config = dict(
    model='sound classifier',
    dataset='short read English sentences (LibriTTS-R)',
    n_mels=80,
    win_length=512,
    targets=['voice'],
    arch='transformer',
    norm='layernorm',
    head_dim=32,
    fused_qkv=True,
    qk_norm=True,
    positions='sincos',
    residual_init='none',
    shampoo_beta=0.95,
    max_precond_dim=1024,
    warmup_steps=190,
)
Rows from block 3, named by matrix and row number. Rows with one number belong to one neuron. Each number is 128 + 24 x the weight over its row's rms, rounded and kept within 0 to 255. All counts start at 0. Numbers have three digits each. After the name is the row's rms in percent of the matrix's.
# gate: MLP gate (model.blocks.3.mlp.gate.weight, 768x384), inputs 192-287
# fc1: MLP up (model.blocks.3.mlp.fc1.weight, 768x384), inputs 192-287
# fc2: MLP down (model.blocks.3.mlp.fc2.weight, 384x768, transposed), outputs 192-287
gate.335 077:142085101134106138089142171127088149166149117164113107129119143113133140179158126145125125092142142149060131169127128100104156139095131131134138143124121162135148136105126172108143087178168136107142111134139112131159114096150096075134158123138080125119102118134143174102119120147076121130
fc1.335 059:154134138076144073129134076142135114114127134136145149150118127104116152142110137150128139137101110151129146118152109134109096150110146155094144124127114104090159124117147080158093178145053151129069156146149104063149149156094114154103104080098136106153140125109117108140136125113174091144
fc2.335 058:162155158106117150125089119104110093115073136120139117141142128118150106119098098106097111126111116112180114130126140132150112112155111157101173133100177110100092133143120116167128165089138143133144149118141162137124164097148147180118092112129172133124155114108121116124121104123160124112
gate.336 084:081153167121141155129086100114150131098142120114119134107134118132137077082108136118154142117154136093163117109112141145130110149175147101122134150130156105121117144190134079137128176062062115136122105129116186118145139132098154146128131130100160141088151175136087071148117095148171161126
fc1.336 054:105150125080147130110114136160104106095136124152140170148108141115123113131115130129150134097150136105138149142117178144100153143133116141117129104135150098111117117119082099167116149117073125143171163104133157107105166162110107183100127073121142165131134186135091122117134115099141108140
fc2.336 067:144130159115115098127113127075111107145130162137174119127126110123132122097126115124125072159138127148160139114105131099136152129145144179120154108098136127093097136108165087184067186129115156136126142137125153105085155151138165152116120120093177130141134114154113092134100083068153116079
gate.337 060:150100117122128121103155174136116137145126137181101102134153116126101183157161128163134146121130135170077143180137094115119143127108130143113118128116090161122139084092122145103108110187136118087140130140133102104131099087157122137154142111116063108130131097141155175116139129159137107126
fc1.337 062:114123134179149137152097157155172141135127099109134117077145143122125125115093142151110124117125142114139151108109149173143122102155115107142099166147115166138166151140141106114169126061110092103134092141122151175126118090115173108143109135153138141135181115153117103122128090188108174124
fc2.337 047:117093150164113171135165137126111138170148116157106111100132141114141101066147122144136140106146187146129192121098178068149144139150124113123120120122107136143108129107152144131121115151102112147141127121082156119089101130120147132134173103128128108154112120166097126130122134128171113106
gate.338 055:154131158084111099110122046099122145095125109092156158145137130124115151110125151091151152129119121157196140109144131138153147157106149139150130136143160077119131125175130086152122154125109109150122156119088102094125146150128123178135118151099167138113127133083135117126128146094167107123
fc1.338 044:120165123112122141159105114164126122154120154150120104112113106119112155190144118186119130134106117137130123124109133129130161136102153129121122158143117146142148160103173146107124110162103095099087134119106127094092127127135111087124123112138149160123165130156160151133124125083120149109
fc2.338 061:125147081135111125102130148142146160108141113125104120130135095141131139169144144146145182087146124109081110127136133163129121118131121105134115149139095135167150140152081164110176058139149096154129099142127111152151101127150092082155132140146081108129099150116134162104124143176096145173
gate.339 062:107124109121170122128126153149126159112086134119151105103082079125114109095085120120124118109135173150113106107157141139128115110139081136141170131126126196104132163124156122150159120109127119130143123127133159111145106115125151093128145170139157143119145140130091119140119097157073134131
fc1.339 059:097085113123150129133126182147172163123110112127122136100113102146128140085135146103168117111120159145127164111191134122120134100115105146107147082108084184135114105167125087152146124104155137106174141125123121161108161141104150128146155171140143146148110126107100114161151112168096126117
fc2.339 056:105091123140139139114145142113100105144140128098127145157122127144086126118168105147150138135138139120125140130112156149126131164143106135126081140148133162150110088124151115131140111123159106134088136115120151134136107123113115104126118131104138149142146094119126140078153136131137115152
gate.340 069:153116120179115120066128105163143168167153102175123124135096140131153120171142134141110101106117138138086135135096147122095138106119106125172125129138136169120142113086108196099158070159141154103141081125150132144171097092150105063125123136171092143126115107129138136110131133130091150126
fc1.340 053:115103123131115124145155104101079085143145145140120148163128120089123154149177122140118112119139141133120144122145098116116122127116157156142137118157131100131120161138146135145098124169154154134112161140110105116116104177124136119174169101123121114139116089150156138164121137122150108125
fc2.340 066:146070145164131145179172119133105139174142115147142153108106134109131125086108128161129089133123160180151182136136098069138146130108153158151129133128124107084105149115158107152068163155122114163134124149103138108087128135114140148120144112130132104131130111148086103158132134091168101097
gate.341 103:112146149138151154149113131131139112088100156079133115100123125142125077057095142131163140129148136112176121101126151137157117112150134101138099152118120111102102174181146092149146165071090097159137113113125157116103120155096146135111138125117167142093138174111091065127113116152143139142
fc1.341 106:147151147113095097093172120113100101146138135141105135182133145126141138161143096146122141150097114138136100131139088124121114133111147153130151120139137091123142114116142122128079128171138159149103139153149094082108138170146101136110105089121127094135104089131161135126142155095132114133
fc2.341 148:116129110138119130089104166139154160121154119118096122122144106141131149168157151147155175116160124111088089133142124154128116127104115094143122165146110138176137124151084175083174060129139122116129100129127108156150109125126098087155114128178092117123100147121151159093133152168090160161
gate.342 062:150110110153119138105143121126110131171112140173123138119145126147122175183192141121123136122127143147070147180119108109113177149071122143106143138127145122130130089078129160117120100185201125119122120114138089138103118128153103116111123114124093134163106099131182165102142154118096092118
fc1.342 056:150160117109115099134131099091088107103112132160109143196132108102138151160142098089146140192147084132098109127131099117134116143120150140133164121115142085114125124121145149150125154156136139146120163142109088091124144155140118138123122081103122098145099089103141124132122154090135102131
fc2.342 094:106067122161129129149173122151074109155139127138155131096110149112112109103136146143124108143160170137128176116135116069129147109118149136152118121141096103119109125097161117159108147170128108120131130118123155123093106132111157131135161117106112100128118113209088102128121122118155091090
gate.343 052:112119138111123078117141145122085128173148092131119140136154147091143123145080121107106139115107111172131131129173110157059112127126129110151154147122108113110142137116103118111051147158138182127115106117098105112170173123128123134104065123140173107108101086130163173144163146069125124133
fc1.343 055:107180158090133125163123059115146131070108140169104150155131118118125124130099128132156114117131115179141086150095122124147134107136121119136135117130149094126150140137129098118104195139084133086116166130129117094104119144126115167100116099147150172139160120085154121113104152121172152145
fc2.343 081:134173126114119104106103130120149131111118148128138120178134133118131150151073119094116120147113071117105078103138168221130103150142107143114111129143153149129132144150099106102137129116106129110131134108118097102145155112100135124121116129158161172113131143088149112124138132113093159159
gate.344 052:146123114149119112101121148119124155185137122172127109168123115097131155166158123134130136146104121163146109124139119113117139131077134140127133139136081130106152086089112123139113102184147131132158136146111113134121127098156072112142110176145128131144100104135189169099117154091084105132
fc1.344 048:098133128077129079144152103129150117105131121145149147125127122107141124127126133127115112113141127126145151082158114096135114093150103124073173159096107085081137126154142078139109171129083136120145138104140116088098164123094119139102102110134102095141134156110110110170122089148129107131
fc2.344 048:131145108126132130122122113108208146091130139136121108161153100127139152166121098078125146122149083111101106132134125182155129155148111132111132145158145155155166126137076138116156090131139116127119135121132106141161106142096123132114107163118131177120123137084170147131154165147090174149
gate.345 044:132134116136114123129107189138074130136146151141117112106077141106113129124139107112138119117165134134119127094134134171143170128072114117151094129140100159151138150176118130137166148129124111104156148099119139137124102144153116127147142129153093115153129129137133139126128138121102164146
fc1.345 046:113171151108101129130159110103109072092122116124100121159152135095130155110142157111156138120108152095138119087160123108131090147128139139103117100161163093122133128151141083144100149167092143158134149091138116112126150153130109160091124114110134082139093138129110086172160174121145129136
fc2.345 051:110053120130147124154187097144131113148153138163138128122085152146128120107121143096096111146147146150142159105108120099125127111114164155136079094150125130110115125123151099150072120173126098144111155121115126089102101162098138110155141087084145107131136109173109106160129128111145116114
gate.346 058:158133104152135125100155130091134133200121133160130120132118148127157169183147106110083106131122116157077110140134146118131142135121115168131163124160092145146148103064120172115129123164155116141130143164113106144140125092141084106092128131121120145119100093168149158093134133146109107115
fc1.346 049:132147103075093099103142091097095127087147109137139171162127137090145146110104117159122130161116109101148119127161115108135129123171120146121139091116132061107126139148100127158104167141085125140149142137118096091137187145126121153096094122125149114132120146105119084143140142099176111160
fc2.346 047:138145178116111118132128090120126110103107169127153136100127151133144113078090107108108089157124135170169160098110120169101142088143142163126142103142132155120099139120147127198092206106114148143129154098123097107103168137116159153096126121143130132124170120130105084140121119120162113111
gate.347 076:138148167097114111122126050104133120101126113111131156175135137129144179106148148122126108157108116126171137112127137096102109124127133167133146110116150105111118125154109090168106179144129122156100145145100105119129149139140112189110092146113160140122113105091142157144143167103186102105
fc1.347 057:169167122155102095104143099126094123132159104130062100129106125088134147113110115145129188140118092113107106120152115199125128116129160129124145128141157089142132152162179147084098118135120115126094152160174117112169116137103123091138104128135137098118158127119145112142104158130123167132
fc2.347 052:098168126152121143105149153133160135141166135130104133108108155093141128131105111118137153131158142124081110125140122155144091113110131113121070158139103130143134153165093157073169090125124131106143078146143129165150078146072108065113130136145098139111097154102117114130129122185096141175
gate.348 049:117129147106149165139143121129126097113118123137164135188105125140139113100094147103134138124163170140142124106136159156173144127128117143110146118112135085121133117153084104147136199142074108136150148091096126114068130166085092175097102112123143127122096128119139112107107151154133118151
fc1.348 083:131119133163093142094147136144102111172128153153116127118139106116112153174171124135117157153125125149102114153107086132100143112075130125158113124111140122139119145080160178111107099181155117123107131154131089113134090160132102109133154093137098107108073084153150146106129143105117158116
fc2.348 044:126133186121136146142097167133104131173123093136119117106132131135160118105132094165125099104119151098166132137126127084133151130123159130087132139095160122115154123106163114164151138152150133114093143133147118152107131137161151137122183151109141132149157104133140114136131118100145123116
gate.349 056:126128152127110117131125077127117120119138113098126149162130153118135089112108146129123138129132138083151132111129154135117045146206137119131137122143152100115143165144149104153099155083045167130122096105117120109137167137100145144136096099099184112119137161141059070156108115137173152162
fc1.349 069:142112103186130149132132131123140121159126132174096108143126116125097143148179113109106173177139114141081126162117110140131132116077129105138107125108162134148097125103164194104145103148162123105106100150117062125117078143164117102154151132138103106129111090116169124105111178108120148112
fc2.349 050:134118113167097148131133124146098136130137153137119133075150154112144103120132103189165151114135159093109165147147120063148124130133153113156157149146101111154108108118140147128120110144127115124125127100120167117151105124145116108154137100112098098159087117175046107147127134142170079096
gate.350 095:127102099153134118062146152143133111191107137140090093113150142144137099154127118133153115151112162151076135122132152134122124128114101101130145150099132167102125111108139183123208105142125109107160133089160166147150080091151100118113154152176097114136115116145110141150124141161064156155
fc1.350 082:182183125119122160183166115111089125143119118131129148175117128084111162113093124143111147103149096133139102156126096113107145140162165142142150132139135077135108138117135123164044168128134185123113152123125100143122133117138115159095084126136133149147131130117143131131164127125125115141
fc2.350 080:109130174142132091112092148110119137149143130127154127147154135116098140071127091103106141120114138123127190126188139102122106103119115129154151138137145083161120140094114140143135118150091121131168139100135135088134148113087157117164114131155142114124151129160108075155150125071124091102
gate.351 121:103131148047105119149141100102123093085107109132100140157163137109121165098119113118105146147119106151113125136140107131157125130126149140121134104131152103148129149170156112156106163117089137123107151143124091101119145180160134172108118132116136145136111105086156128136107147086134107115
fc1.351 334:123102142200131168145113175153156139167128145126141108085136108141110124151154131117123130130135119158103139152084138156133149132104133104156124144118114173143117144106151173099174086138204107121115079145113137170118096101128149059169150164155105131108127107163122143095125122150091169126
fc2.351 122:166193148105135113130120095091162095140126159099136123162131133145123130103079080093083109165095092108185122119147143154134116136171126164103148101129137143083144124115125096161126164118116163135120136117146147120129184118139145147112134135120160150166170116076121100145122100113142127146
gate.352 081:109154155138129113160113096137129136089142152071147151142107108128122081081112149079165149125139124101197121098134142139132101116113125098119113118131119103134089129175133110153135126103097113160166107108133150145096130132095155147121129148144157130132140173158089103119137136129151119090
fc1.352 054:145115156142146136106140112121134122116102144130167124158146088166152131087098132119139163141146163165167139143131113155142171136114113143188136130156113170147140132173143177146140125105143118147138098145106113151094107128194089111139153137137104153140135121169110154130131139122132104094
fc2.352 067:123100121170135159060103170125171181129144140113117146108097091155129134148199154173172161109144133142110099092159132095125134137130122091137097158139125114165146104135073127098175064150125112124145097125144135160154073130130099093154124142141077103085068158162119173107130179191074158152
gate.353 066:109085107167154137139112170157143122152114157110115097087108100145137093134126153127138133109165160111128121119139145135126120128103128115111114140137124145132124127090131148130181119125134110108141099126137154166134102080115120067141169128146102130125162162153101104135127122171109159117
fc1.353 045:078156126094168116184104098151167136094125122106087119119148146148141112126085154120147138073109135106149141123148120135123110125190182118115122123094112148098101149145102076190084159081078152166118136096116160106127147118098166167096108130143151148160161148130064116154113121117153119121
fc2.353 067:111104092140146139115104178155131169115112118159082113121140095147128151151165133145155158085160129134081100119119130153109151154107117094136102155147121125149122133154086153074150087118118112137151103140103113126141093135120102088147118138182098124125121157129144186121160160155093178133
gate.354 052:129169174109122097106179068110119103107146164114118167149137159132148140149120126111100094140130135122177120125117094098139126134139126131125145093151132106074136110118132096132099154137138154137113122147133110122118162138139129131090103127114150105112080125150116138114156129141173091150
fc1.354 042:164157102134107092071174089121134156105131134124123113188125143115103150118092076127137171089140096107109126122154138143112111147118112139132112155147133112123123145153155144127126142127143135140117162146108105106132152114127085122134115140119162157137163089114167141121094124115123142165
fc2.354 043:157153162145148075126131091118133122124136136165153103145142092136126196145087128167119101137122115169123099101163133204134154130117135132112123126157113132140106141165119125104116109131126122138132111140121153119098119121130122089142110138116117119107128110110144129127089145189133141114
gate.355 066:147140152080095124116126193114096092119109130106139147157142151099124145114153128119140124155121137116141114154138104087142118143127143146108151116108123151124130143159108103145094168111112150113096167125136113089100169122123125173147162112068113074132127132118118105136131115124178075150
fc1.355 066:134125137137134114167082139121160156073140133111119112117136132172112094100093134103117117122127153144156149124098131148149136106132120147144109149155122131139146147165147097129137129098116125102148087159128139146150158099125156135144131162121149128111203160151105114147134129140134144115
fc2.355 056:094175101134125110110126116155130094099119146115117115172147113115092143112093138082142142130153080098092120120090151184146116143149083165116158140122161145142124138154108124131135154128157172111132140101155103147183157137096149111157088154144101152141156151076149111123155104143111148119
gate.356 054:147120129080119145126166131091120074141113141153158139138135121114129164167155100118112146169137096124115116145132110106147137147122143145123160109109136133139173086105125166142073149175116136115122135127155123127121176155140119141137109111120113088143098135140136144081087145122107114117
fc1.356 047:084129110115122098154179085130131098161160113181177100128140145130124123154136129130112112130099150121096162128096119082126159156126164093134126112168116111157132158091171116117105137159088125122129119089150125136132131150110153105125094118128117097126116153161163109157119135123152132136
fc2.356 093:125095124144129155155169119136094108131144108143147150097109138121148111086118142149114096142143156154149185117125118077112171116107159136151129109140103109119099134109155130150125163159117117120153148127100150123109127136111152121113141107105141107137120111198098097157116121118166066101
gate.357 091:120107108165128127081147186124151138179125131167103114118121122137136136166148136145088122130146138136080144122119128127100158120070140140121134121125120166132103099059096160132138093164169121092148139148143119143167099097134090087146134137153093138124122114144124153125142117125094129105
fc1.357 074:162135135106111127108167120104126088154112139184123102151107106083109120165141119129097148167116082158116110160118085125094147121096140129132147136148115082121111097115137169131093118187152139135105165169113108091132099150128116116151139109121128130134109108139126153141155122124128139124
fc2.357 048:131141164123114128158078100115151140175138130115125159131098112141109128136140106114131131179136165107165119110108171115125111181140140118125136106101134144129083102143131097146117133135120140142110140130178213142115157113139168154138154128133169099100167116141118135131112097148094153130
gate.358 063:124109131160148128190134192131138167136153138117106101091119126133133078126134132103098134075130120106110130130140119139118121138149110106133085136100108195161133125089131156134195086099139091118121116138123163109128112135092168108111135133139073089118189142119119127128114088142119123119
fc1.358 100:120091130192115174130102177147169137184140130135140107094133109146118146148155122120133134147139139151091128155088143144124138120079127092157092125112132160161115101088138180101155087170194096121111090129131142172142063108138123079163165142157099129110104115140137157116120134151092136133
fc2.358 055:089082124148160151118143146179108147141142110131110144134114156137127127169138136135138170120177136130095141146119099108097129128084127117160124123139123121130132138147099147109163085141130093121117124115126128117089075144101094117150134114148103134091102133172118132119162151138143137150
gate.359 131:119158184061105109131138077116119107077117123113128158156145146123122144094111119120134128162121124128185114118144123100142105131144140136125148125117136081139138133176129085154095185105107137156104143127112107097097172168130143188140108109091169112125109134108116108134113155107186084130
fc1.359 091:109160139074127081115154083117136129090122118142135153151113163114136119107074128167132120116092108101176122105145127118131087140175145149125143128144139120103139135152149078136079161116057159149122154123138133078126182149106133148087071107103162138131155122128135110166112128141161098128
fc2.359 087:086050116166122139136144146149110163159157130156122114087107134123126128124161173161156161130177165150109159134153108068137170122115141111161100149153098119153118137127121182099137095154130105101149098117127147142103071142132121072148150126131099097116091108190113143136126150138145105092
gate.360 100:120106114164137140108121174137161162168123147132097106087122133132150112137121125128119114076129147131086134138118139137139138126132100106137110137145104169134114102080138149108162085132153102100151092129147171150151089059129145076120142153168106143107153167142115129118136108166077165122
fc1.360 075:120103135149135154142114144142179169165136123129122096084153105137098130146129138123135104095146127140106158125108152140129118096111092100151098123133093191155135130113124145100172103115174117126116084123140142159112104082122158097128147168171097136112139155134133148129143110160091149122
fc2.360 103:104081085168119133113132170153121131148152127132112126077150122151146121115189176178159179092181143142092141150130105103130172137094147091147133146143114110176121130131117180100158077136149106121151103125117124135130069123141110097164148133142102125123102132172118152125134145159131136101
gate.361 043:153101121137141120135128074132092092073121157094158122121146138141125153083127127137150136141112136128150133126164119134122096120115115136142157131173165103137165172146101118152111152145105129148147129092130108105140151164115103160112120124122153112124098125127143101128107157086134116131
fc1.361 047:107095156151148148165122180132124158139129125095138117097138142130164114115119162115119111105125135138102145131123123130124161140131121132141111157112123156157140120090111154106147110135149110128141107106141163192129134103111140090161144132155129150112112144145127113111094092131078177117
fc2.361 055:131098127137168132181153105107098110130110163129159133125103099105142093093140110120092114139111127143158148143137118126151137081109139146141147112104127145101113160138158085163091179128108131108135125109109117123102161137127163179106134105095134123120131128144118097178122119112179140097
gate.362 053:123143164070103121159133088128121127075125134162158154128160137120119153089168140162142114117110091154159119141145082116123145110191136132132116136131118113118113136132134092158105115133126166157101121130105111061102145188164133155127099115142135125137116119078118145108120136072162098121
fc1.362 037:086074107125134104113132140141146177100121155158173117110151116111160165140154118135151115085117130100111154116121148136110121198127105116115113159155094165160160152131095151114158103104101104096149133150118145123124128115103166115134134149165136146096150135150106139143118082129132150125
fc2.362 094:127155102103127109090089148119168156102152116122105143136159102148120144184134131130140151118125108121087087120125131179116103147127109103125105143137116135164170131161093161081169093105114120115140106165124105148149128128126105093132107150165116136129135133092182165104131171157083177179
gate.363 133:142099090170129133103129179132123133185140129160124110094124121120117131169152128133131125107139144124077119146120138150123149134084104132124097116123098155143126096058129183102175062154182118101153127119143144144142078088126104066138150137156080137131121133139132135114117102156067146121
fc1.363 127:138096128197119165142132176145109128173150121124145109112139114122114119176144117113125162138122097172076115167096122147130139132097137102153106137118127164149114132102132190114146099163196099143104096156125099153127088108128139083162145156161107116122104090140152157092142128131095160129
fc2.363 075:154185146127142122108081110085152116101104136081132127141146136118168126110089107088125119120078079101173088106139125174145122130152106134097162112094172161121122132138128119112136149086096155130140133111116108139168177084138146146128128134144138138118128130072104088151123107133128124134
gate.364 068:126113095155154160131087189145156193143128134105104106091100090133132099135125166162171121097155114112092115112114154181128162129116104103136110127140125161119121131141131118128166100104128105100169116142139175130147135084147113087162164141163132135135175179132130106129113128154122152146
fc1.364 154:145154129148106127124158136114097109150119141156105129144128113098121149170160092135098158151127095170109098154136089119115122116104153123137128117125144104142115128122159166116099113175143113115090148152112080102123113166152113112125137109124113102133116091124168151115140150098121136137
fc2.364 039:039134130142099117104123131117121077117114182117177148122136090146128119129157129153101141132111110101134139130137118144172156129166126110150155111138096157160128110074123110140169145112116108130141170144132137196150159097124153138142170115119145121140143135149112123139088140131143145090
gate.365 046:144121114078126113133115096181166115100104094107122106116125100120157109120149159125136110124151110145145157116173115171127077137139089114112095140101143148154144143152128087106138093122103159140124100101115124126183121154092162128139122174139157146140186127121143133146176124115150130121
fc1.365 109:140159145072118088098137066108116109087134127155129158167137137112150130129119116164131115128116118098159114116149096096113109126150114146109156127141144089120153114160126081143095158134059158133128156125130100091123164155130096169098098099128154135156141125096136128143124142116178095114
fc2.365 061:127152152153128143161178117117101087124099151111205137135099108104113101118142113116107094146102157124143156119159149100154139130176133167125147083095123100075098111114151094145083191106104143123118167122123159118113158133146152162122131095104127105128144128136082077142113102087163107123
gate.366 057:152108114111138126104164116124110134178121124191113111130138115117115160163189131152122148115109108171070132167114122112094139118090145143124141130153144161152163105091112170109086132201159142121127146126133095127131138120173092113120116109121110134141110071148165183117126146105101125141
fc1.366 033:136160142113117107140139165165141169104120149136111141144167126086112123128109104114124135105109165125147101137134120146143130103119118073131107131117143151174116099116151157143142134143207167140144103128106136123111113091201140084122133132127124142128117129101155124065130130139117139123
fc2.366 049:132146116132132138107121186112207165144118131139101134131132123148112145135137095121165135113140100108099110103149139148107118140118099101111094137129097133162146135136099156060140071134111128142147097136126123111098083139125099082117117133185128135130123151111168153098141191146082178137
gate.367 044:117099094110176122134120130138119186139127106137144093133129110130139125174116111169124130135081109161103131135122120125144169131096135132141154159192123169140133148171143122102115088150155128112075085163160149113142128107142169085128094136127137121126139098140125123156109116110111145111
fc1.367 067:118130094053129087106118070093124126072135107119122149152113131145096136094104138092141132156145131081130116109123113126162134098150105158106123137153158084101147120175138062134112174111112128098174153089127110128146155167125114178096119112091126136155147132088121102146110148116151105115
fc2.367 045:130110116103105143161129104118111100124141112127138105146132162107120133093104111098098069144094127131116142098107148092116127137150110172114142063105134141101111161129185088140154162108162167123095151144131098102137151105158143113175118131111149139172139122120088092143126088112150096101
gate.368 086:133110113188156153109118171153126153166133128133139109103104109135142085142136142117126148114129165106110128116142146127129138103116099108107120138119125153123144126094117128119176137133147098103157116136117168161167094082103121055111164160145125134100132160147093091151124096173111126139
fc1.368 060:109086141139127144146130145143167122156136111128138107106107133124103115123106137121123133130158159121115140125103177134131129117114141081114118130120121163081113169147143136085186135105150100111143093109125155155113132087133148064146151149123115163097144136146110116092097086141143147133
fc2.368 084:077093095160102157107129194163106149136109118130109144097138102150158117122189177165145170112140150118097143145151099116138143113095145094158137157138119112181122129122111163101187081100133114097150111136110113160143081141136091105161155102147075113119090145152113171116126158156116131132
gate.369 085:148149132051091091136146086143115069098131120139145124176132128136131153144096111134134131175105103160138132159124114127125119090133159121144161129125146099132185168152127140120077178162088144155093148125107085104111161176138133184147113105083168094124125098116137140130127143085155092110
fc1.369 071:141153135084113099095144076115086086144111164111138154176117119107142110126126141153099085099109126111131089134127089086124099113122142161103157126131147077116138152135096093186101144137102132133108158110076128112092137146139122140113118114086143121141114106111113144160158163140156089103
fc2.369 083:108143095142128134106116165124157146088122107115092116134148080138131140176109139130151186117140108093081081139151153171131146149094111122132141132151151120164148141157092137102168068104140137132118111092147099138159096120106101124123110136152095136115123143109152149100141149175075161141
gate.370 039:146108072183121136084143119106121164154111117146118104133065153152151140153136140116148131134133133117096135123104145120117125148101102132125132118117139128116107118075123183113150084166172145141179133095132136160143089134144094057111119157156170127129129138132113158111165160105074171134
fc1.370 046:149162140063110089133114100126114110129140126148115149169133149103128138103077090134095140143112122082148121115145123136136133123162118123118135134139144119120118134136128066132065157131055188137150175131141158102116162140113151165087077140116143140116142144126113119150135088111174112173
fc2.370 041:149153111096140103134106111103154158116102138150086102132129119130145142168123147142132166117092104094105097103106132184144092173127122112100108150131144186132163150151091125104138084097134136122108109149118111144140120151125100111130112152146132171119160159068190159107143128141111184171
gate.371 129:121119092177127139103113179128143167173130127147121118113121101153137130170159143129126121118139133122075138134110133144131139136105094125131116152132119170130121099086115157097182084136172111094146135141137162159150098089140106079124138153155090151132144147148144150108124092171063155124
fc1.371 063:125126117135140155126097164142168148161137158164138126092110121117091132069095148110124124118137151143092120126115165160139156118118099098127101135145099127123116151128106132129144112087160074106150100139125155163127115049110159103173154155148090152103141130139111131139094129148141131125
fc2.371 080:111166139103114116094127124132132140090111101110127110175134131144155140139054127095124124127103079107138088121141133193120095129157088129127138140120147142134116147154099097080124153090102149139134127111141101186166157113144114147106116135170137171132130156072137136145119135133135172179
gate.372 049:121102129128141101115166148157138125148113124145135117142123123105116140179161128139120108087135110167110149168135104120134160118110130104122148107105114166139141085077152159109142093169155108106123108118139122156106124092134123099129121142131110117108143124126157153088131121123090129137
fc1.372 040:148118123150138164120151127100150145132127134135103102107162137145116111139154128119136163155152137155107086143117151182115114173117107129177123143149131159183112115124115160129168094153168131152094126149119118167126082100146129090135104162128109124106137148110149147109123114115086105180
fc2.372 062:105098119122157157108122203151142151152154117157104111131119130142129133152177133141147152100176165134086142144142092146131155123093116113165102133142123133158153137124103172118168093124154095120141106139136109164145072124112097125134129127113096109138120136145146159129128153127124160127
gate.373 059:122091114148165105125135147148107172081128126122105094114119148156147110118115119130104158106108131136149154121148141129151176141134162115100100142093087132109146120167119125110128121079152095122162100123104185113145109142117132098141128114153132104120140160130121092140087123126164141149
fc1.373 062:108109123176098125113094108145143183117133109146121122123123103143152147152134122113104132123116110134126103148124156121134081133135150132120142172137160140161164101093152193096156121147094126080160101126092108143129128154129134071117150114178123122146107119117157123081135131187120162133
fc2.373 069:125119130126148139132131122149145152170159097129106087097151116173117136136212134151152147098131174134089152108134102176100125103125156107114124114162096101158149164102080173168154094152126104118153099186131116094139103160154133156143148167151083099130104101140130164116136146171132147120
gate.374 058:101124181131133095143159096132138146137118106158157160148093131105109121110175144094131158146144115135162129139108089084146150155105100125103142135127166144087087106171104161148068091123147149133133115160122116127132105146138104094137125133140119134110119119141173112124152153098119085128
fc1.374 062:146175150163105133179140143158167156112107115133109117148138131114120121083073106179125146134115144200117155184147161130156131112125138134136108107097104121142115103150136180120117114154125147106157165152087089116128126125130152125151163152151119118163131110121113135123151151132105172148
fc2.374 090:121114137134127141148176112132101089148094124151148144120135168111138119097138097114111096157150127165153163101124125133099143127128160125133104100138131132111130139120178091167134218179124125134110167111108149112124143138094134142089149114102152102133135122143118094141117140091152093103
gate.375 051:172125119124109127114147139122131148157098124174134149174156131110133143128125110126127124135104117183113087156118157173146140128093151148154147129118129146156156103080131154108093113184157128094134168116142087122127110131184082100105107141112122126154128089131180146120144128114101105122
fc1.375 084:139102146175118140114178166151144113177127142148107115141137122112145151163173102146084127134094126144098116136113115150119146127076147113144105120121139170134108136110167168098158067172181121152105107149155088138135094158149145070141145138149102112106099083159149138136157150119074134132
fc2.375 151:084065116171130159115144163165118148153135135133088124083111129127143110121184159171153174100193168136086163129127118085127148134122140112160122137149092114168115117108114166126163083152130114122138106106127140146120075123123124093167150112131085093121099145178093156125138145167131118120
gate.376 088:130130158096121110126147118110132093148136121142148146129129129127095173136086106152132145173125104145127105128123093125145107120125175135093144138104149102105139138156098142126088160157131146133107130105107121131135166130143128167129114104096160117130109102112128155117134169066145101126
fc1.376 068:169090134188084134147140132148075115141124164182107126126126119119096113174149103091102134138113117133099109159115116138139137113112123143148129074136121094149108111109182147172116104142168109134147169162136075134139103124135125088119176113134100109126078122105122132096139112150115153127
fc2.376 119:150168146086134118151119103094138109110102147118128125169141135115124143113092093074088092140074091135161135123112161142137110132155137168094124111135161124068144099133147085157093159122122163138119147132134114084103185134133145150101108133102191134142175119098140100124132107098137123122
gate.377 056:099132160118138130125097140156121137100149150116103086131109140135106098066065135082151140121110136081153108133114150153114089127158125107120100136120136144114108148113153126118143145097112112156161093114137142135129163113093137159105134116100145141088141156134066094147114117120103161121
fc1.377 054:091122149147140132091147190159133100176116135099132155161155102189149117131169145115136122115107115126119114152078130120103173126095087156130143139093149124133117158131112135124118095128183088137078087091121096135127141182134093118149121113113133154147142113132145121131118131100130131096
fc2.377 076:100110119150146126119134168153120157133131135125119138058123129145120122144189146175151185128161155138083152121109112127142148127112113097158109131160089110154113132146136138096157082161136117123150107114131155142132079126145113076154116138155111106144094123163109142105113142141120121124
gate.378 049:130146150162172146135101134161166149174112112137121118106122167151135137091104149145103119102094160129124118161090128127099136112171136121128104148128109172124107164113091115136133099107165140146160069153158185131105129116105126094143110156133109151123155142173131134121156080130116136121
fc1.378 076:112163119082123107116121095161133123080110113094135144144118122111135132117086137134133114102102132113176091108163121113139107121167133145115145126155142100124149135150118079157090170116082159148135146117121124097124174145116122179106098105106142130144141123093123102130123139131148108130
fc2.378 069:163180142106162116113093112101147118129098131105138125189127124153108125134109112076114069143077107120173088114116166135108092153140111155120132120121171147115157105132145118137106155119136172131101140136167143104128156093108131154126122127115178139141171130086145105126122118095113119158
gate.379 089:118121107177123153108124151130144155185114137177132117109117107128115130157133155165091129100114134131054143136094144152128173129117112108129117117117113122157103144040124161112136076149165104097155134138132129159123111088149085080107142122156100171125149117111131138102124129142075152117
fc1.379 087:128170132079122098121158073108139130086105118168134140140133138086110134147114126149129127129113109121151143123114092124143108100152141112125116134137147115103141136161171077143084140126074177123123133148141133119139163135133131134083105096135166154144157104113148103133142129102154137140
fc2.379 081:146182139098138109131117089091139098126103158115108114144136146092143125116070101077106098131115103127154139128150163152165109136165142159104123085130131124084151103118155085139107177125122164149140170106157152119131184114143144144116136092112176152153134113106126092129123113108147105122